config = dict(
    arch='vgg',
    model='image classifier',
    dataset='telescope images of galaxies (Galaxy Zoo DECaLS)',
    train_examples=22083,
    image_size=32,
    crop_scale_min=1,
    horizontal_flip=True,
    translate=0.12,
    color_jitter=0.1,
    targets=['edge-on disk', 'bar'],
    num_classes=[2, 3],
    norm='batchnorm',
    hidden_act='gelu',
    depths=[3, 6, 3],
    kernel_size=3,
    stem='single',
    widths=[64, 128, 256],
    downsampling='max',
    loss='cross_entropy',
    head_dropout=0.2,
    init='trunc_normal_002',
    optimizer='soap',
    beta2=0.95,
    learning_rate=0.0025,
    beta1=0.9,
    shampoo_beta=0.95,
    eps=1e-08,
    precondition_frequency=10,
    max_precond_dim=1024,
    merge_dims=True,
    one_sided=False,
    adamw_lr_other_params=0.0022,
    max_grad_norm=1.0,
    max_steps=12900,
    batch_size=256,
    epochs=149.5,
    lr_schedule='cosine',
    final_lr_fraction=0.05,
    warmup_steps=640,
    weight_decay=0.09,
    adamw_weight_decay_other_params=0.01,
)
Rows from block 9, named by matrix and row number. Each number is 500 + 40 x the weight over its row's rms, rounded and kept within 0 to 999. All counts start at 0. Numbers have three digits each. After the name is the row's rms in percent of the matrix's.
# conv: 3x3 conv (model.blocks.9.conv.weight, 256x128x3x3), inputs 55-65, a 3x3 kernel for each
conv.149 099:499487481487484490571476432506469426518410508553529530467481531523505526516552500628565492469544492416601464528536550446520486533539459442475488549419565535515423504495555454541544500534483518412509466505528511509490515528507515466444438473421452531535518523435455484490469548529539567432476486519
conv.150 106:483459523476554428564502535555518528536478490479518524461504466591540551533500549535544434516468486554492484567548542494473424471518501441552497497468465532451588459494495428539557516595551446458486459523462511531508493564619469483489526479542496508481484506557494490467505505477449499508479494558
conv.151 099:426494482524489490470447509471567573449550494535489530471522472453443609504491512569515483537462551462501432483417506486561553507433532431520498504464529519477491458491478506552513527510545461464492504442544512435502529427525505538475488499444515498569490527510551441551457454540529540465441543503
conv.152 100:443572538525605516525446476436487498536477544541443495471537546443498488500490510504511450482485449518538516565477480549468511482462561537543509509594543526525464493535520602494539511487445557496470548536493523485443575483413540500554515447478487531431506509458481534493547534438497482497472493516
conv.153 097:437534422497538551475534442455499466488497467435465486503457406520440558485547443515521500503493530387513490482517487555492501514479428512537423512538514535585579475498503487516500596453468540491519449560507500513522577459478461444507508528463474435460487502431512470525496553504465485514514507559
conv.154 092:400520517503585493535546491475478536491538511499509511477475451503382512426514523539534428535570547540486497442465453569605534521512606446500453507544427476390502507429469494528513489592469428510467444461476561439499487513476466504486508515496483491578519503549475574567469474508499502544476496482
conv.155 106:546533465516488550504455510535572522480467487406453438515471557504530430475520493551517492448491501512485505473511514453538519515460434525510481469489567508499477500521501467522493471473432486511455498528641477490456477537492484391513524488475519491466494468494450527475482481517426492520500542481
conv.156 103:462460600544472542469523433508508543426511488488566464533454511496488461555501495545502509388544529525465472530511538461555546486429523454439531463473509506454515523516532508578456497562435503497575506490505486531462481543478470464461548522516458459494558440508532547502490513529460454465502529470
conv.157 084:549514493537516525506527527511569505466536503516464494480491527465543490521531429515582524435513449480471564441396461459539596476516480532535507572587516486549604496466548501496528482518533454495465465475493417536538525518455454506543463457477431555531414483576431470578531497509539482495511526510
conv.158 094:515538551526437411518499523399508538503533500486474459468505441475488488491496540539463562545563522530501472418489593487552476439419461512433459518452472512496436417472501449585493523549502549550474485460482464488496426477481526491463494495485433518461549493415459521478553484479499532488487504528
conv.159 093:518456500436502539473448394488540545533478536512476508534439542439535514505478500439464461480459383524459452473506495534525467531514530487496583472503547528511511433555506462463586490505476560435640505470507529460535510495449554519529503520549514542482501469474527433512542537552521489544520522463
conv.160 095:472482485563510499483530531506508380501553453498458502509549502545440494517468492473569531483536500463541518519463439490514505524463445378596503531542525484456508521526510541553574513462483550552494585480489478484467465494439453454477505485492459431511503491480431490536544554567471426561616478462
conv.161 095:499588520483436510530538553487563502533443441548475469481578513505519510462480548513534519570545480503449386459451560487456527487484542470529500544522538573503456542457537508450538465492487508501556426487496519443496453554545480490534511538459470558499490452551573452454561469422537552541531548426
conv.162 091:515500454496567507479528487485527534493560520483460436552469459492465497513547543443428482467490563477461395478501497575493539479530557447493458492471525469526442488501472490495537501565557464446475526547473480512448476499437445522515523568404387515450490543454571456511542461499533493494453417474
conv.163 094:505564459508498493510588483433511504475494488535498501556523437491478565531501508429530498472518424504509513544567513422494522533467470473470501448524451532470447527449417535475447479490509483449575536544541507498433476389442462430495506534486473467507511556453479474492503446562546475488500480468
conv.164 101:486532482467507496465514451517509535479466481540514557504488511466355555504451511546563481544578511545562478506484540526505468506501448457503466468463485521452575545457604454399502470473474507494491487503540554539529495492570464475486498505512461500547536453509460520533509526423520483530465496532
conv.165 103:506459529531522541522562446566459480528433487506577451425447485525473466491522446538527465544483512445459452592536467419549505502538421461596484502515534531443462487443488468545468523483526547554460439488422511474475494496460486496541503454520462504492427511527522502474517489548539564568508499508
conv.166 088:565474454447427521443515515490445556513523485477494483452471501486531534430509486479503543439480505497532486504519536438566530517551440540533520445492502515525490472568500518559567409507499561453519515484452503486442525511518503486456455487583469532482489536502495544503605534421483508567495505433
conv.167 101:487477512478496572488517449485507434558514513555521568543513433558529556547510531566523529494472533513459488526489466561479528503531518460521453554502536538442452474555496496416573475503453532509554413543529434581550465436525524531484445456429481455459456536480504501511505414519405445545544511461
conv.168 097:462508526531540427516500506569459453504465546452512510450476486516473470457560546536484471567538524415462453487504488539558478522546484510499499526526500475489467452530464529477536529509517514485529473544463466444514487542552464502499481470433513533527405553560548511455475506497479483510422445574
conv.169 105:480503445461550425537511480478480525495521474490578478423553528508582619480470450475530397522480484506511483421475479432583540551555469487480484535458529452574517499510500457447498485554477487432511509513451502488467493490512492498421477531413485433446459501479471502514470520521510568528519527515
conv.170 095:517566445481522502518517496468501569444519512496486457543527517565487506466492495455520466501446437436434522599452474457464461528547548533513520471566430492462470491480562469454511503495476504507523550509468487493464483559512523516490524564474555452531454484479487526462481478543490618494557545549
conv.171 102:465521457549502491516523490481446440534486526493509495523548495475503499573477550561559488392514496596489507507498460427544493630548508532476541507561557562525560438534507602568458484530464567509518471455525516534537543461477498562412554559474482460579408527519503482507450479504548512541501504457
conv.172 092:546504491481513506445431491480527543481553527518436503400438462460497537521493530479547509435479504452453423508460489551497425539518479518505434447545498438542475514514488557531527488449416463505536511478449547466516451495482517485570500523509441511467502461489547491495483502539549564494491523486
conv.173 093:475552555474496497437499548543519449468478475506493473538557576445502437517491536534467470518425504523467497449570455495445517451440515515487505505468514508519520511573403501465447494406509520560495586509512497555529455532486462514567450558566450497488464453460601548517524507440513501486496476510
conv.174 102:495469411495419477448552469536519525529492455466407462556458493527493523551524494449477540520553459450450488556505450511510515397532582497515495476508535509462644521484461457485520448527546484527481421563485488480482452529523526464438553531463513466467521437460549507458500493445462498513495436476
conv.175 097:486418467550439456543459474512474533493480480494525495497503492503498519466533550420540528433546503428429444569526488560559521468477432460435527428509422482518461485541504519525505543501485517504536475538458536530466444564546535475503479495554517591441537576514528543573552521490462516513474484420
conv.176 117:433506497523468518427555506510468546530480520470510437524462538522475542507488451463535453492468533497523473475506490558419535481555446529472493465515458456487488460494478474510480530510457469501545503465498531458493493479442516550517500520542529507432569515484481574447551434495463525485528523528
conv.177 101:581493569529570507551471530453477462535455455430526431522443518494476563529542492530563490510520538538489486470493541540497496583420569581549514450519433487487575526573513493512566512497479507453522454529489506562522440469472510525501535559507495473520557479473420538534457487520513478528504463493
conv.178 110:473494474514487646522482537442490498483483492568504463541461452482498438462458517454446499484539486424503505493541470541493435495565527447509500424480539470411511484518481513520495530482541495542541536531484471446486499511548494451526525537588455427474547523543560456517505521492500521527506424489
conv.179 096:464491588494501472519551510555523574505503505495468452440487508477474473522529468416452470487529474492468495526505550590605533474470479557469489453500508463549483500551499467481457412512501457439537515578518539432491558571440475497490484505492442466513520421514487469528586589474556563507553517535
conv.180 107:510484428519481467541513480465437439564508485561528559511505472502469502466503507514541540495515521572486518517510477534487489492563508448513487484578489439569522505553433555504525551485502474493475437509485462523495501477546528500486438463554488522555521520457515527546518563456470540521526489561
conv.181 096:495534515497559400526402504479476445589579592501503516538456524446492535505481479531524437524488572576529517499544534512520556484557462472499504483443506539490476512490548545552508407435484498529557537525448516456481498543452573524481409502498477481577536531510545523545490514545536515513452557496
conv.182 115:489466411538539486506554539491438489540483527520565444551452502533506541472533460489495479555494510519493459531521478488480499512459509452466497489500552522536522482562492467449524514499459477532540483508558504462464479489459547555489460544586502480492476484546501568441422496477493492456507448437
conv.183 109:473489478495509526528475529545434508574489468507531509493477490537492497509491400461491511502525513456494481530508521512586448478428484485511489521458517462512501535532500589436523492506519535465564565525541484525495478514568479567562390535565544482537527532385556506427524476434505523531468523517
conv.184 097:438545587510530568468440539481464487446415473533527508619518438540495455497431453478411436440420498501536478459459509481488479499521501527511453572422478467477596488442437442481494561503551427492544479519508511508520510530530550572538544582467506491477543486526502492496492493469481483480474484483
conv.185 098:474458535435582516501491453463483513483513484458426500510485502461542536491453543503569481533470504474583548538417542432508555527518482479544530471442520497524446506472512526473485399514488496486542509494443482415560485492481540533509590554441468496459535503617472537508503501428476486547526576519
conv.186 102:487467542558457532491508507491439398563543522456507560500526446534429450514520475533545448534558518426505507503463450442463533454550493534493545459476489518518529507510513573499583455548453509532495542441482517512430434538378510527480476472479452474493494496487538565540453464541528516485552493463
conv.187 115:544496455524513555513507475551459509571520512486515525440411499484490559515521526514505495474463512512514522542530412466505525486509548508562466456479490502504553557498566550549491450478473483489520460474492487511538589509605445440446463466484523464536510455524474546566465530452511474581477459520
conv.188 116:447445559509514514462520500528482578563541526518535493493524461566404445473479502530415432563527471491474493504549479465487514509435489513512489440506489521472527532462567541555464503517457490547488479577512496484488448573455498477529456602452486518511524437511505446523525518562525452541518528476
conv.189 104:453473442580512449441506481490482443500526497402509537493525517479540488475521498522569546505457495549497454536460522549445482569469512509479430518485597532475443507465492526441456537523516540549530452531501477430476454549537469579582525425521528501459534531435492544436475540449541521484494466507
conv.190 094:488482460499494518505408470500457482471446500563602484547474523562558546512532476445458513524538519522510520557529454537465507481497545518474484508517539425558478496470451506565536529540528478426492508507491541537548540469465492498561477441484508578457530516491534461539476541523482465500513529537
conv.191 092:527540483443488550505484507575472486493484447448543517492508594501513467488596509529539520506498514520526550445454455408495536445490494483524491551519465486552520484498539537563573512507578562507488593482456544503548492388559533511413461474444437482512438414554411516398504487474524508540473470560
conv.192 094:458533511584523532482493475492427493483512470410448537532406494494453515515535537419509490521517490503436505503419445434482501507575503426485490425529502516627513407512550453532513447497468517474516501528467548490510541420494530526482502492482455405496532533481469494442474458493497545567485501491
conv.193 097:507531554489483469563482587506457482505438492471533487561561529534457545482527509502534464486452470498438528526485464512510480543491424450439495551454523468492517532448459533484425526433535529484489529464534534475493538593477629578499511487513516498476489469512488513462514515464544463571502517510
conv.194 093:583493518475470512534405529440464548438463523516505498464384436504480466527463448546511491528432507440474511462505468521494487408535518480571471493480500507449522523472503499467485500503508567489502519513482511533446538492527473529490486496540595509520466484509452470508485496496526564485491566455
conv.195 116:481520586518475513527448525512445490505448544589529450535477477555515462571530450516440528412536477468555555559493548497457485493525494548437595426464519491466490494576500508471503535480479506570570482492509538483455487462470441465501456529462516488544456566517477511559530427543509481552469461514
conv.196 109:523496508473495409530540554576517536502535466489430542528503478425526526503491523525506501541519498499553441513572482424511436501568519503458491549491507490451506420476467477519504535545496468469520545519566468482449501474580527399505452463466532516532529539484405506456461455489519498428496466480
conv.197 098:545514488501471455508550483545499454561521484550493546495594478570526527504529473466519507454517422526536489519496419470526528508555522524531474496483487524519455569563557476493463541511445486527493439573501517447460476499471479560527450491536504526473445498499513465417520484510508481559515523507
conv.198 098:476478472564522519521357558446423469526508538530500516474557495473540567545508505555510444567470510506473457453504548492501563486578441503458498513447545495452534517528554541486541504568453585449543510475533512460497447528430526429554466470472426520488511451413503553488531487442467453553456516440
conv.199 099:450499468550488511465547495467433499522500521494485475511505485552496478518427543481520552474471525427574471481618466485478470527456497473484511498558516571420514500533462431543539502488513590561520471463555521544476538557434581459544582537529500515524605496505527544501576490539525410567433552459
conv.200 087:480514558479451584533469439480529507573508516448484491544531456536468460509475541522539550451523581458506507525499477514478530502531526562481475540509477558537540454540553463478541481501465551496534499595511450499531533454450543472557454373459430443492536444530518505483499427522483571452588594512
conv.201 109:514560440480461474542480484472465493574503477505544480512582511490437472449499577552534519511500527445475489518487482488493490526488476517531475509520599503511489525515511527497503550522444560499498501465532439470468500432464494391586486534446511546570435488476489438519504539431504512568553526474
conv.202 108:551548493434522455391391535495514482530540467584437482495514493428476442454510423491494495563493497557579571474499474462454529496484491517468472395499478541506456472537504476519542416467502552489603524470421573540500521537510522531583487453517485529487536565507552582519513453469529530463413522479
conv.203 102:444484533449482494550475460492516509533548527469482565525468499462518522475428527581529450482464412492502476411461442510559420594520520585516531602460492575558469489572538501536531556495449533491513505481465478524534465471446586488472513513453517494538462524558502447509508514464451564573546527579
conv.204 098:483527459480466546518510549445527513430396565423401475566456504472489482576505470527427473508490484525435525544486474494516483567453460592491565569579453461564497493559510462515430551554530451487474525490516522425546494461490501518503460467552451543482477513468432494540513530597487484611513529591
conv.205 103:529472499501477416526530537496457487517566485475525445498422489551562499562499520524511491498470532588456465505579499563458447539476516516484508459520477518539520461478524494483514412475578474476476541435477556536477514513489478515463496508494508539496527485540433466482493406539515517449492459532
conv.206 100:530495503498494564481525503581572526436532577531471507494561554500466488498434505498506495469441482538530487486506476509484508497563453484542509470500429507508483530472527382491470439438439491485449467446514505474495574395439509522490513504472486504502474506527519427450435505445490510441479462457
conv.207 099:481466528508486472486515525490540517520569556477546600518575442512510479445487509449512450434469497524422522449468492521443561505496531517489471525444512501439500471484566521500493559517468499513529464408530415541514493449505492516523516503394603508507509513459427448500531530494489526519521483525
conv.208 091:542507517483523446509542480575442489494500480561496490471436453425566437510491464493549477548555504508579554449498436466481579523530469421455420514448445438462486454500490498519503544549490463511471490483469464508514420445463533421436508410440481509596462518494543478531494529486529472483538586525