Weights of a small image classifier.
Training: soap at rate 0.0025, 12900 steps, batches of 256, held-out accuracy 88%.
Rows from block 7 of a small image classifier, named by matrix and row number. Each number is 128 + 32 x the weight over its row's rms, rounded and kept within 0 to 255. All counts start at 0. Numbers have three digits each.
After each channel's rows are labels from the 100 images, of 14848, where the channel reaches its highest value: "top examples" is what is common among them; "patch colour" is the nearest of a few named colours to the mean colour under the peak. Only what is clearly more common there than usual is listed. The data: telescope images of galaxies (Galaxy Zoo DECaLS). In brackets: how many of the 100, against the usual share in percent.
# conv: 3x3 conv (model.blocks.7.conv.weight, 128x128x3x3, each kernel summed), inputs 0-127

conv.78:133093148073128068144215141139091120129146154118184199092146167157092096077090166117087090116150109108112153108165094128120114126119154133185151182076160119171137157163071131129119116146110143150131193087165133145164162113058158125162080147118174125158122131153104093112185107143108175120181163147127192133185168143115113098144165117094122142116118145094174118135095162178111103072135
top examples: shape: featured or disk (72 vs 30.5); edge-on disk: no (71 vs 24.7); spiral arms: yes (54 vs 18.8)
patch colour: brown (54 vs 12); grey (31 vs 5.6)

conv.2:192129120119121118145147122117135087115164163132140099180088115116115070106109129198098066134082145129140085074127131109073130104135128146098133127055063099180104127141079164142116105099142099085077140157144077150079126086169092164095142101144108173079138094093108087139128147136152128150088182175172125110088156120064089088075207178106106126103113110136120158130105124123186156120144
top examples: shape: featured or disk (68 vs 30.5); edge-on disk: yes (30 vs 5.2)
patch colour: brown (34 vs 12)

conv.102:068148151096061105098108068169134130129137158173125121163081138138145167200084131144137141157096171118091167139094103135103141141131206155117124091132107117110156114092169143142140119146111114080148131063113089146137138167095089123067133114155133094075198133098073142056070121118107094192098132126138037113109138126078169108095132143155096146173121084142121119105113127151140159094077
top examples: edge-on disk: no (70 vs 24.7); spiral arms: yes (61 vs 18.8); bulge size: small (39 vs 7.2)
patch colour: brown (60 vs 12)

conv.62:114121080216128110112151144186114142112124102150135100100086063157097082120092116099112108127147092110130100073148136147093116120114155072159097155146148231183120123117147081172127165160081099137104088152081134127133167129123114135090093139103136130171070144100201141103194165161088102117118175132126185100146137095114114122158069142137121053085167180119122124081149138138110147116109
top examples: edge-on disk: no (81 vs 24.7); spiral arms: yes (74 vs 18.8); bar: no (64 vs 12.9)
patch colour: grey (78 vs 5.6)

conv.71:115136143156121187125056117122070106094188070136102129110068126120111117102172129089098158098143180123134067110148133120169127207089155122117134099112113165099136083082030132114121144093135116146115165109108158138155129155142109142106147089163150107083184162127114110080140163104128164116129124136117108133076138143103140044176062106101077155115115100123098120167179181155094126075144
top examples: shape: featured or disk (93 vs 30.5); edge-on disk: no (90 vs 24.7); spiral arms: yes (81 vs 18.8)
patch colour: brown (59 vs 12); grey (27 vs 5.6)

conv.93:121131155153153074051180093156121091164094141134121105129119129155151126060122115111157120127095060148166111100108161161126051119105129144174141093167203123108121171130153148073113111140106180125111124129158100105129124126107166139169118152153186131102050049136143088141170102061159152149098154108136118095163091111102112153087176189091099133119132126190153114099144108124081145114075
top examples: shape: featured or disk (84 vs 30.5); edge-on disk: no (79 vs 24.7); spiral arms: yes (71 vs 18.8)
patch colour: grey (45 vs 5.6); brown (37 vs 12)

conv.39:139157164148115111108086125137135138125132108165173106213103102128132137100089127125134111104124094101098128085095111060109147100079172135141153084120101130160126143130119154178123102083137079123122058125115105164140134091155108184116162106092065133127118064115127148114150080083121144130063204149133165153100118098147203168137143145202096114133207135146114152092130072125202087097100
top examples: shape: featured or disk (84 vs 30.5); edge-on disk: no (59 vs 24.7); spiral arms: yes (53 vs 18.8)
patch colour: brown (51 vs 12)

conv.91:065111131171091114117117097137131063157133089125115093090104129142195126135099111132192070147097095100145065133145116073129108100103131097123125101056169118153113064111103176139133081076145048083148086148094122155118118199095223124152132135159162147111102128143127150152097137076072135143143112115159119104134088103107061135166176141101148146149134166108114172168115132117163122117148
top examples: shape: featured or disk (73 vs 30.5); edge-on disk: no (58 vs 24.7); spiral arms: yes (47 vs 18.8)
patch colour: brown (41 vs 12)

conv.16:160145141117073090092136144062163125088092115160137122190076170138154116115120156181101175158089158152071111076095106099096106178075215154110177113126122095093124115143112129133157118157131132100128167129177102079121119146170130154070225122169116176116138107137090141156148145162158159159087163134088109123143137167184061108116132098147119123153130119100158103154152098134138111165184
top examples: shape: featured or disk (82 vs 30.5); edge-on disk: yes (45 vs 5.2)
patch colour: grey (31 vs 5.6); brown (29 vs 12)

conv.98:085149144163126166133078092045174097163092058115134131137105126134107081087130107121093123109117109096122073119178108102113132077088120168082078101107156126156080114127160124089090119148126069102204144119117156129165108093122195134104112130146130152141148097072174136198155119116094127177185124159145090129113110180140114174158131125191096102111134164106094134157091192103080120158111
top examples: edge-on disk: no (71 vs 24.7); spiral arms: yes (63 vs 18.8); bar: strong (30 vs 1.8)
patch colour: grey (35 vs 5.6); brown (33 vs 12)

conv.8:107126054140154182077140068213090107088104163088132103131135165113151155115140137088114081079128107120117105132159146117147107109161128121154138117104124163189127134135099161129079126135099134117131115072123135097071170078110105141136102059168210093111169228097069101118195123076121128189166143086091137149127150154108172143147118132075130125109124107131135120076141113137137124153098
top examples: shape: featured or disk (83 vs 30.5); edge-on disk: no (80 vs 24.7); spiral arms: yes (70 vs 18.8)
patch colour: grey (42 vs 5.6); brown (37 vs 12)

conv.55:115102107167180138129131127153153086095117148135157210099065110063182158120142120130073095148089178149112126155120133111123103108131172103120113150092148086132153120174092157127147089110113165187101098113153151139120122102099135170105090125190112127086128180130084111091090103104144145099149137093133073168167103212127118077222123181101076133073118141136166101139125137134145105072159
top examples: shape: featured or disk (82 vs 30.5); edge-on disk: no (72 vs 24.7); spiral arms: yes (59 vs 18.8)
patch colour: brown (47 vs 12)

conv.51:096100101172044162081141123150142084120084121122115087151145092148105142102143110063107147100102104128133111132133166106167161110168063140096191136135174116139152175103101123133098087057117189095113154122119106124108102068141150124124171107169163135097088180123192032125121124111138103113046087091120142144086107101088155145122129158135105130110153117181127162065091083114139130143112
top examples: shape: featured or disk (71 vs 30.5); edge-on disk: no (51 vs 24.7); spiral arms: yes (47 vs 18.8)
patch colour: grey (35 vs 5.6)

conv.94:097107132161091147161095089087200020139175150143133116116138095188085074132095131070129147108115130133082134090147143117150071128174105094112154086059104149193108149115111129111125118146150108154162157124107110101156137088123084091071132119098094161114153116120161138168129075077108123175122150123162126074095097149139182100113094052137149143138141175082148140122133170116137109075091
top examples: shape: featured or disk (64 vs 30.5)
patch colour: brown (30 vs 12)

conv.92:147141179101110109114114135096164125145160105184103111091142102094113155111169073132096115109137113078185186113130152137095162063094122152151072214068103060108102167181157098130069111096142158131109134183180103165181164084087146103131130123100142177200117133153122154133087121143118132159172139126152128124126141123125117139163126119092161147105087123128103078104109131092133106145027
top examples: shape: featured or disk (85 vs 30.5); edge-on disk: no (83 vs 24.7); spiral arms: yes (70 vs 18.8)
patch colour: brown (51 vs 12)

conv.124:134146135109095191130165089159101087096159138120160079130083118071073127161139146122127152165135133062078177109125106098094082066209131091086145135066117079134081134137110149093127115096167163116089088109143127106100131092144087124164105104177061107155137138076121044085094128151134078151101128107128111190102162104100126145117105147127160104132099113094117166173118141074116136116177
top examples: shape: featured or disk (80 vs 30.5); edge-on disk: no (72 vs 24.7); bar: strong (27 vs 1.8)
patch colour: brown (33 vs 12)

conv.23:098175127146095144121088062141102127130079111122148100106103073108120123057137178150188135172119171080100118083120130131083111126125153104198100137169123160103092129120099106081098162128109156098098100108119100143172182143120125108077112144158064091152088213118168090133120126129181130182112215161095110080084116126135097110134161120171107146179163112152130163133185077123136128144119
top examples: edge-on disk: no (71 vs 24.7); spiral arms: yes (63 vs 18.8); bar: no (51 vs 12.9)
patch colour: grey (64 vs 5.6)

conv.114:123137135172123072139105118127115099127129119084169225131121134109080145166128138108099059085089145168123081143162084095098150094125093145119072102072122118139098161142173208129108150158160088169069117177152097133161099073092117197180104172135151124087132089151121127135091092093126162079146100119147115122124098124144082107123196118155165163094154126117103154125133118100159101077080
top examples: shape: featured or disk (84 vs 30.5); edge-on disk: no (75 vs 24.7); spiral arms: yes (61 vs 18.8)
patch colour: brown (57 vs 12)

conv.90:104143100164143117124232098143128159177152123145103126102102100155114125081089112146168098149133113091172109135136198078169088161116109148074186163087141138129169116158134155132146119188090157151169117073125114153166139067138137100108135104175138155199088136116105128124166122065140153155124149109132086118083142103149137112169093107082072098155143080157105104157070130133105055171092
top examples: shape: featured or disk (83 vs 30.5); edge-on disk: no (78 vs 24.7); spiral arms: yes (66 vs 18.8)
patch colour: grey (56 vs 5.6)

conv.65:114117115122068088127136193076107101150139153134135102091112102172130194094116143107098137137103112091104118177142112127144113187153149144166120197080123116116078099127070149191119097105135045107061150108131102165150118132089149134066083058146067162116139121110113124068125157074174138130113135161084115063066153154058141100127151114100129141133126120139170104098105114135123117090098
top examples: edge-on disk: yes (49 vs 5.2); roundness: cigar-shaped (36 vs 8.1)
patch colour: grey (36 vs 5.6)

conv.82:065135143121083119143113115131114119136106124114099131076154075243177149109188120181171141092171111142109132112084143122122124116199098112112106149109111090125091142115197123099176148105127174103135089142147083140146110150132108132115137145103125147068119097085161110105090138092189124145122162162133105138084147087089114148109089139084114084163084140084091145120174027131140078168142
top examples: edge-on disk: no (81 vs 24.7); spiral arms: yes (69 vs 18.8); bar: no (64 vs 12.9)
patch colour: grey (50 vs 5.6); brown (33 vs 12)

conv.97:096110120112142099148100077102100110057157130052093188123063113096110144100103129093134120117098159121089139141176106153108146129150131136133109099158152136212068111180154117119157195077143098124131161063136128215154143133104126095093128124117091183116144101181153144047111160149152142164160172130074173128117104174148115129117155110175146178112100167125109104122176154117119168119146
top examples: edge-on disk: no (77 vs 24.7); spiral arms: yes (73 vs 18.8); bar: no (59 vs 12.9)
patch colour: brown (53 vs 12); grey (39 vs 5.6)

conv.76:118124142087137163197111132151130102114160118142167137116115105159158094131102214148152094096119175128143130126126109081099183175058123067147125126089099134113066118101103077108116096129116077121107136163054112112108079114152094202133141111108124129106101168146093122138108064103159152206160066132151084107125199145177155120125097096140109118191151144156125106163086105082117131092136
top examples: shape: featured or disk (74 vs 30.5); edge-on disk: no (63 vs 24.7); bar: strong (25 vs 1.8)
patch colour: brown (31 vs 12); grey (28 vs 5.6)

conv.34:165050155130105088108164123121100094093127093111150134129117137056168101117132133156144131137097096149134117110118137110089169173112080156108122146079123146104094116115120115161167068222172068136143075133064123111163122128109197123143080145113089112069122122138151147134103093097193075125112047109174151113078124114165094067117110121123149110070106082101154143115128101110169103134085
top examples: roundness: cigar-shaped (45 vs 8.1); edge-on disk: yes (32 vs 5.2)
patch colour: brown (46 vs 12)

conv.44:122116137145169129098117109108098117104069091137143082121146128125113089082149115099150066149136144144057150082107145124153194125105116090098116118148150170093117172095119171122130114136208116127162166165139098115090142158140102183105135121178106135145154097095146143098202087153166077113107168136075124083132127073078157131092143133068140078093064146150086199103150183085156098150142
top examples: shape: featured or disk (83 vs 30.5); edge-on disk: no (58 vs 24.7); bar: strong (35 vs 1.8)
patch colour: brown (34 vs 12); grey (33 vs 5.6)

conv.47:129190125119091124165187143157177075079111097130106130139083123127080113100169149169143135116148205149183125101147140110114124110070143125132117146128079168117096108046065161151147214134097099104110158148139156077090139092111118091113114099114166144127149119133093131155151098088082145161137149080099150089165067083142073141129105092106144081113137191104131103088159139081152112166094
top examples: shape: featured or disk (64 vs 30.5); edge-on disk: no (51 vs 24.7)
patch colour: brown (30 vs 12)

conv.27:176082111141152095099087234136102196068100119135143092164142156128143190147145129118121140136143129178159067147102098199105140147082145170161123121124115104131135144099163114100123205150115126111148144114187105090145138103121142134192160144150155090150116117192155146109140095129125093122097080098127139153108151180123117082174119189090157097139176138181116098088129137187167115103169
top examples: shape: featured or disk (66 vs 30.5); edge-on disk: yes (50 vs 5.2); roundness: cigar-shaped (28 vs 8.1)
patch colour: grey (34 vs 5.6); brown (34 vs 12)

conv.120:109157125116162112049150149100146087146115152141134168092127124154091112125106056108070118117137138167157155089134088083123063127107063143156129174108073162161132142099187141091095128086101156181125098069125083172123193095089125151089165167142078156147118097083098178139126149126107177111163091131158136099140167203131171166153114166096143151110130101109109115121097123111123142185073
top examples: shape: featured or disk (74 vs 30.5); edge-on disk: no (68 vs 24.7); spiral arms: yes (56 vs 18.8)
patch colour: grey (39 vs 5.6); brown (35 vs 12)

conv.111:123111092144131105115084121138093151103115140155215113123136082120127103056076107089135158074136099117147110145133095150057100170138140134092091141114149121159117080129087100188119111153164086132069167064140117211104128115133084123111086073154067130112126062129152076124072109107167132108057142110100139082135134138102157138093062076124143143140148088137175143116104112167135124093150
top examples: edge-on disk: yes (40 vs 5.2); roundness: cigar-shaped (34 vs 8.1)
patch colour: brown (30 vs 12)

conv.21:155139145134086155064052114145120182118139122113156104088093098149111094104139095162177163124131112098094078130111125158145128128128140148134107115181152146177147142102131124111041142113062154139107122124087079110135145100119095070117128104133113126124108110078127170132127050113154140050104124112158147091110102230072089070093128146122112137158183128145178188095138113128180123165095
top examples: shape: featured or disk (61 vs 30.5); edge-on disk: yes (50 vs 5.2); roundness: cigar-shaped (29 vs 8.1)
patch colour: brown (29 vs 12)

conv.28:118139084115152118172109150112113093113165112101096190115172133109170145119094172032150032149132183160168076100129099128108106137135110110168134097120092171155081145115048129188132171154180109159129157144092082155135157116115132208109123071136135103182120144145127103125204091117137127127144119133131087124136106135118115136128131095107171131181132161131064139143075067112157124134112
top examples: shape: featured or disk (83 vs 30.5); edge-on disk: no (78 vs 24.7); bar: strong (44 vs 1.8)
patch colour: brown (57 vs 12)

conv.84:151161104117115110150095083108097063076151120121152151083143084158127191141147100121139135081150147128080188129128094097120139112122128168137112137142126084179125072099099125131121108127134096104131170140133093207080156130122173133087114149091078128109103103118207076069129080255157123118104131088141150095087128143136103139151172095123157158123096106132114128102171139113069156164142
top examples: edge-on disk: no (67 vs 24.7); spiral arms: yes (58 vs 18.8); bar: no (55 vs 12.9)
patch colour: grey (67 vs 5.6); brown (31 vs 12)

conv.6:112159091123129172147108121140133093081149176085133174077175086151099149109115150146087130117127183120128116174159071079081142099076131146148089111146154099115126114184125182182123086184066182182098122103134163134123088115154171141085106071224118167116114119159088129100145055119107102101132164131119092082101139167184121086092140141122149116128084140126106161081117124164146117129113
top examples: edge-on disk: no (88 vs 24.7); shape: featured or disk (88 vs 30.5); spiral arms: yes (74 vs 18.8)
patch colour: brown (61 vs 12)

conv.1:087134136118140096165135110105165070080091148164138135079125136131158130139123141144114071111113100160192155132100088126148106173167110097146120107099117090166113102187127184130167093098138133130120114102092108143077122111101122148107147125114106150128099102104107074071089062097161167162220170136160133099124083109098184113193118050072146203113160120086099131159088104112132081099129
top examples: shape: featured or disk (77 vs 30.5); edge-on disk: no (75 vs 24.7); spiral arms: yes (66 vs 18.8)
patch colour: brown (43 vs 12); grey (30 vs 5.6)

conv.67:060099086058139123119125192113142110014163087101121096161098191124147125184137110102107156194107134186155126117161108124150106094120087124097189140140093111107103154126138167090125142112156160120166110124107105069124139105099175189139103105182122084123104137082149128128144125164142095122149150134112022113116133070110145153117116099113115133136141139123100157138124125155147075158194
top examples: shape: featured or disk (78 vs 30.5); edge-on disk: no (54 vs 24.7); bar: strong (25 vs 1.8)
patch colour: brown (35 vs 12)

conv.86:103134155101199126149089154098109091092106131078118126115125152081127138147084066167173154080118126107146170103122141078158150134142105084108082120088102152171129160155118049122178180158122087101115183176127120122104127077108082153085123119123152131114135196168130121093117175132107098172148158124103099149134143113113130103249090116149113177080134087101133086125140151109147158106067
top examples: edge-on disk: no (81 vs 24.7); spiral arms: yes (71 vs 18.8); bar: no (59 vs 12.9)
patch colour: brown (49 vs 12); grey (43 vs 5.6)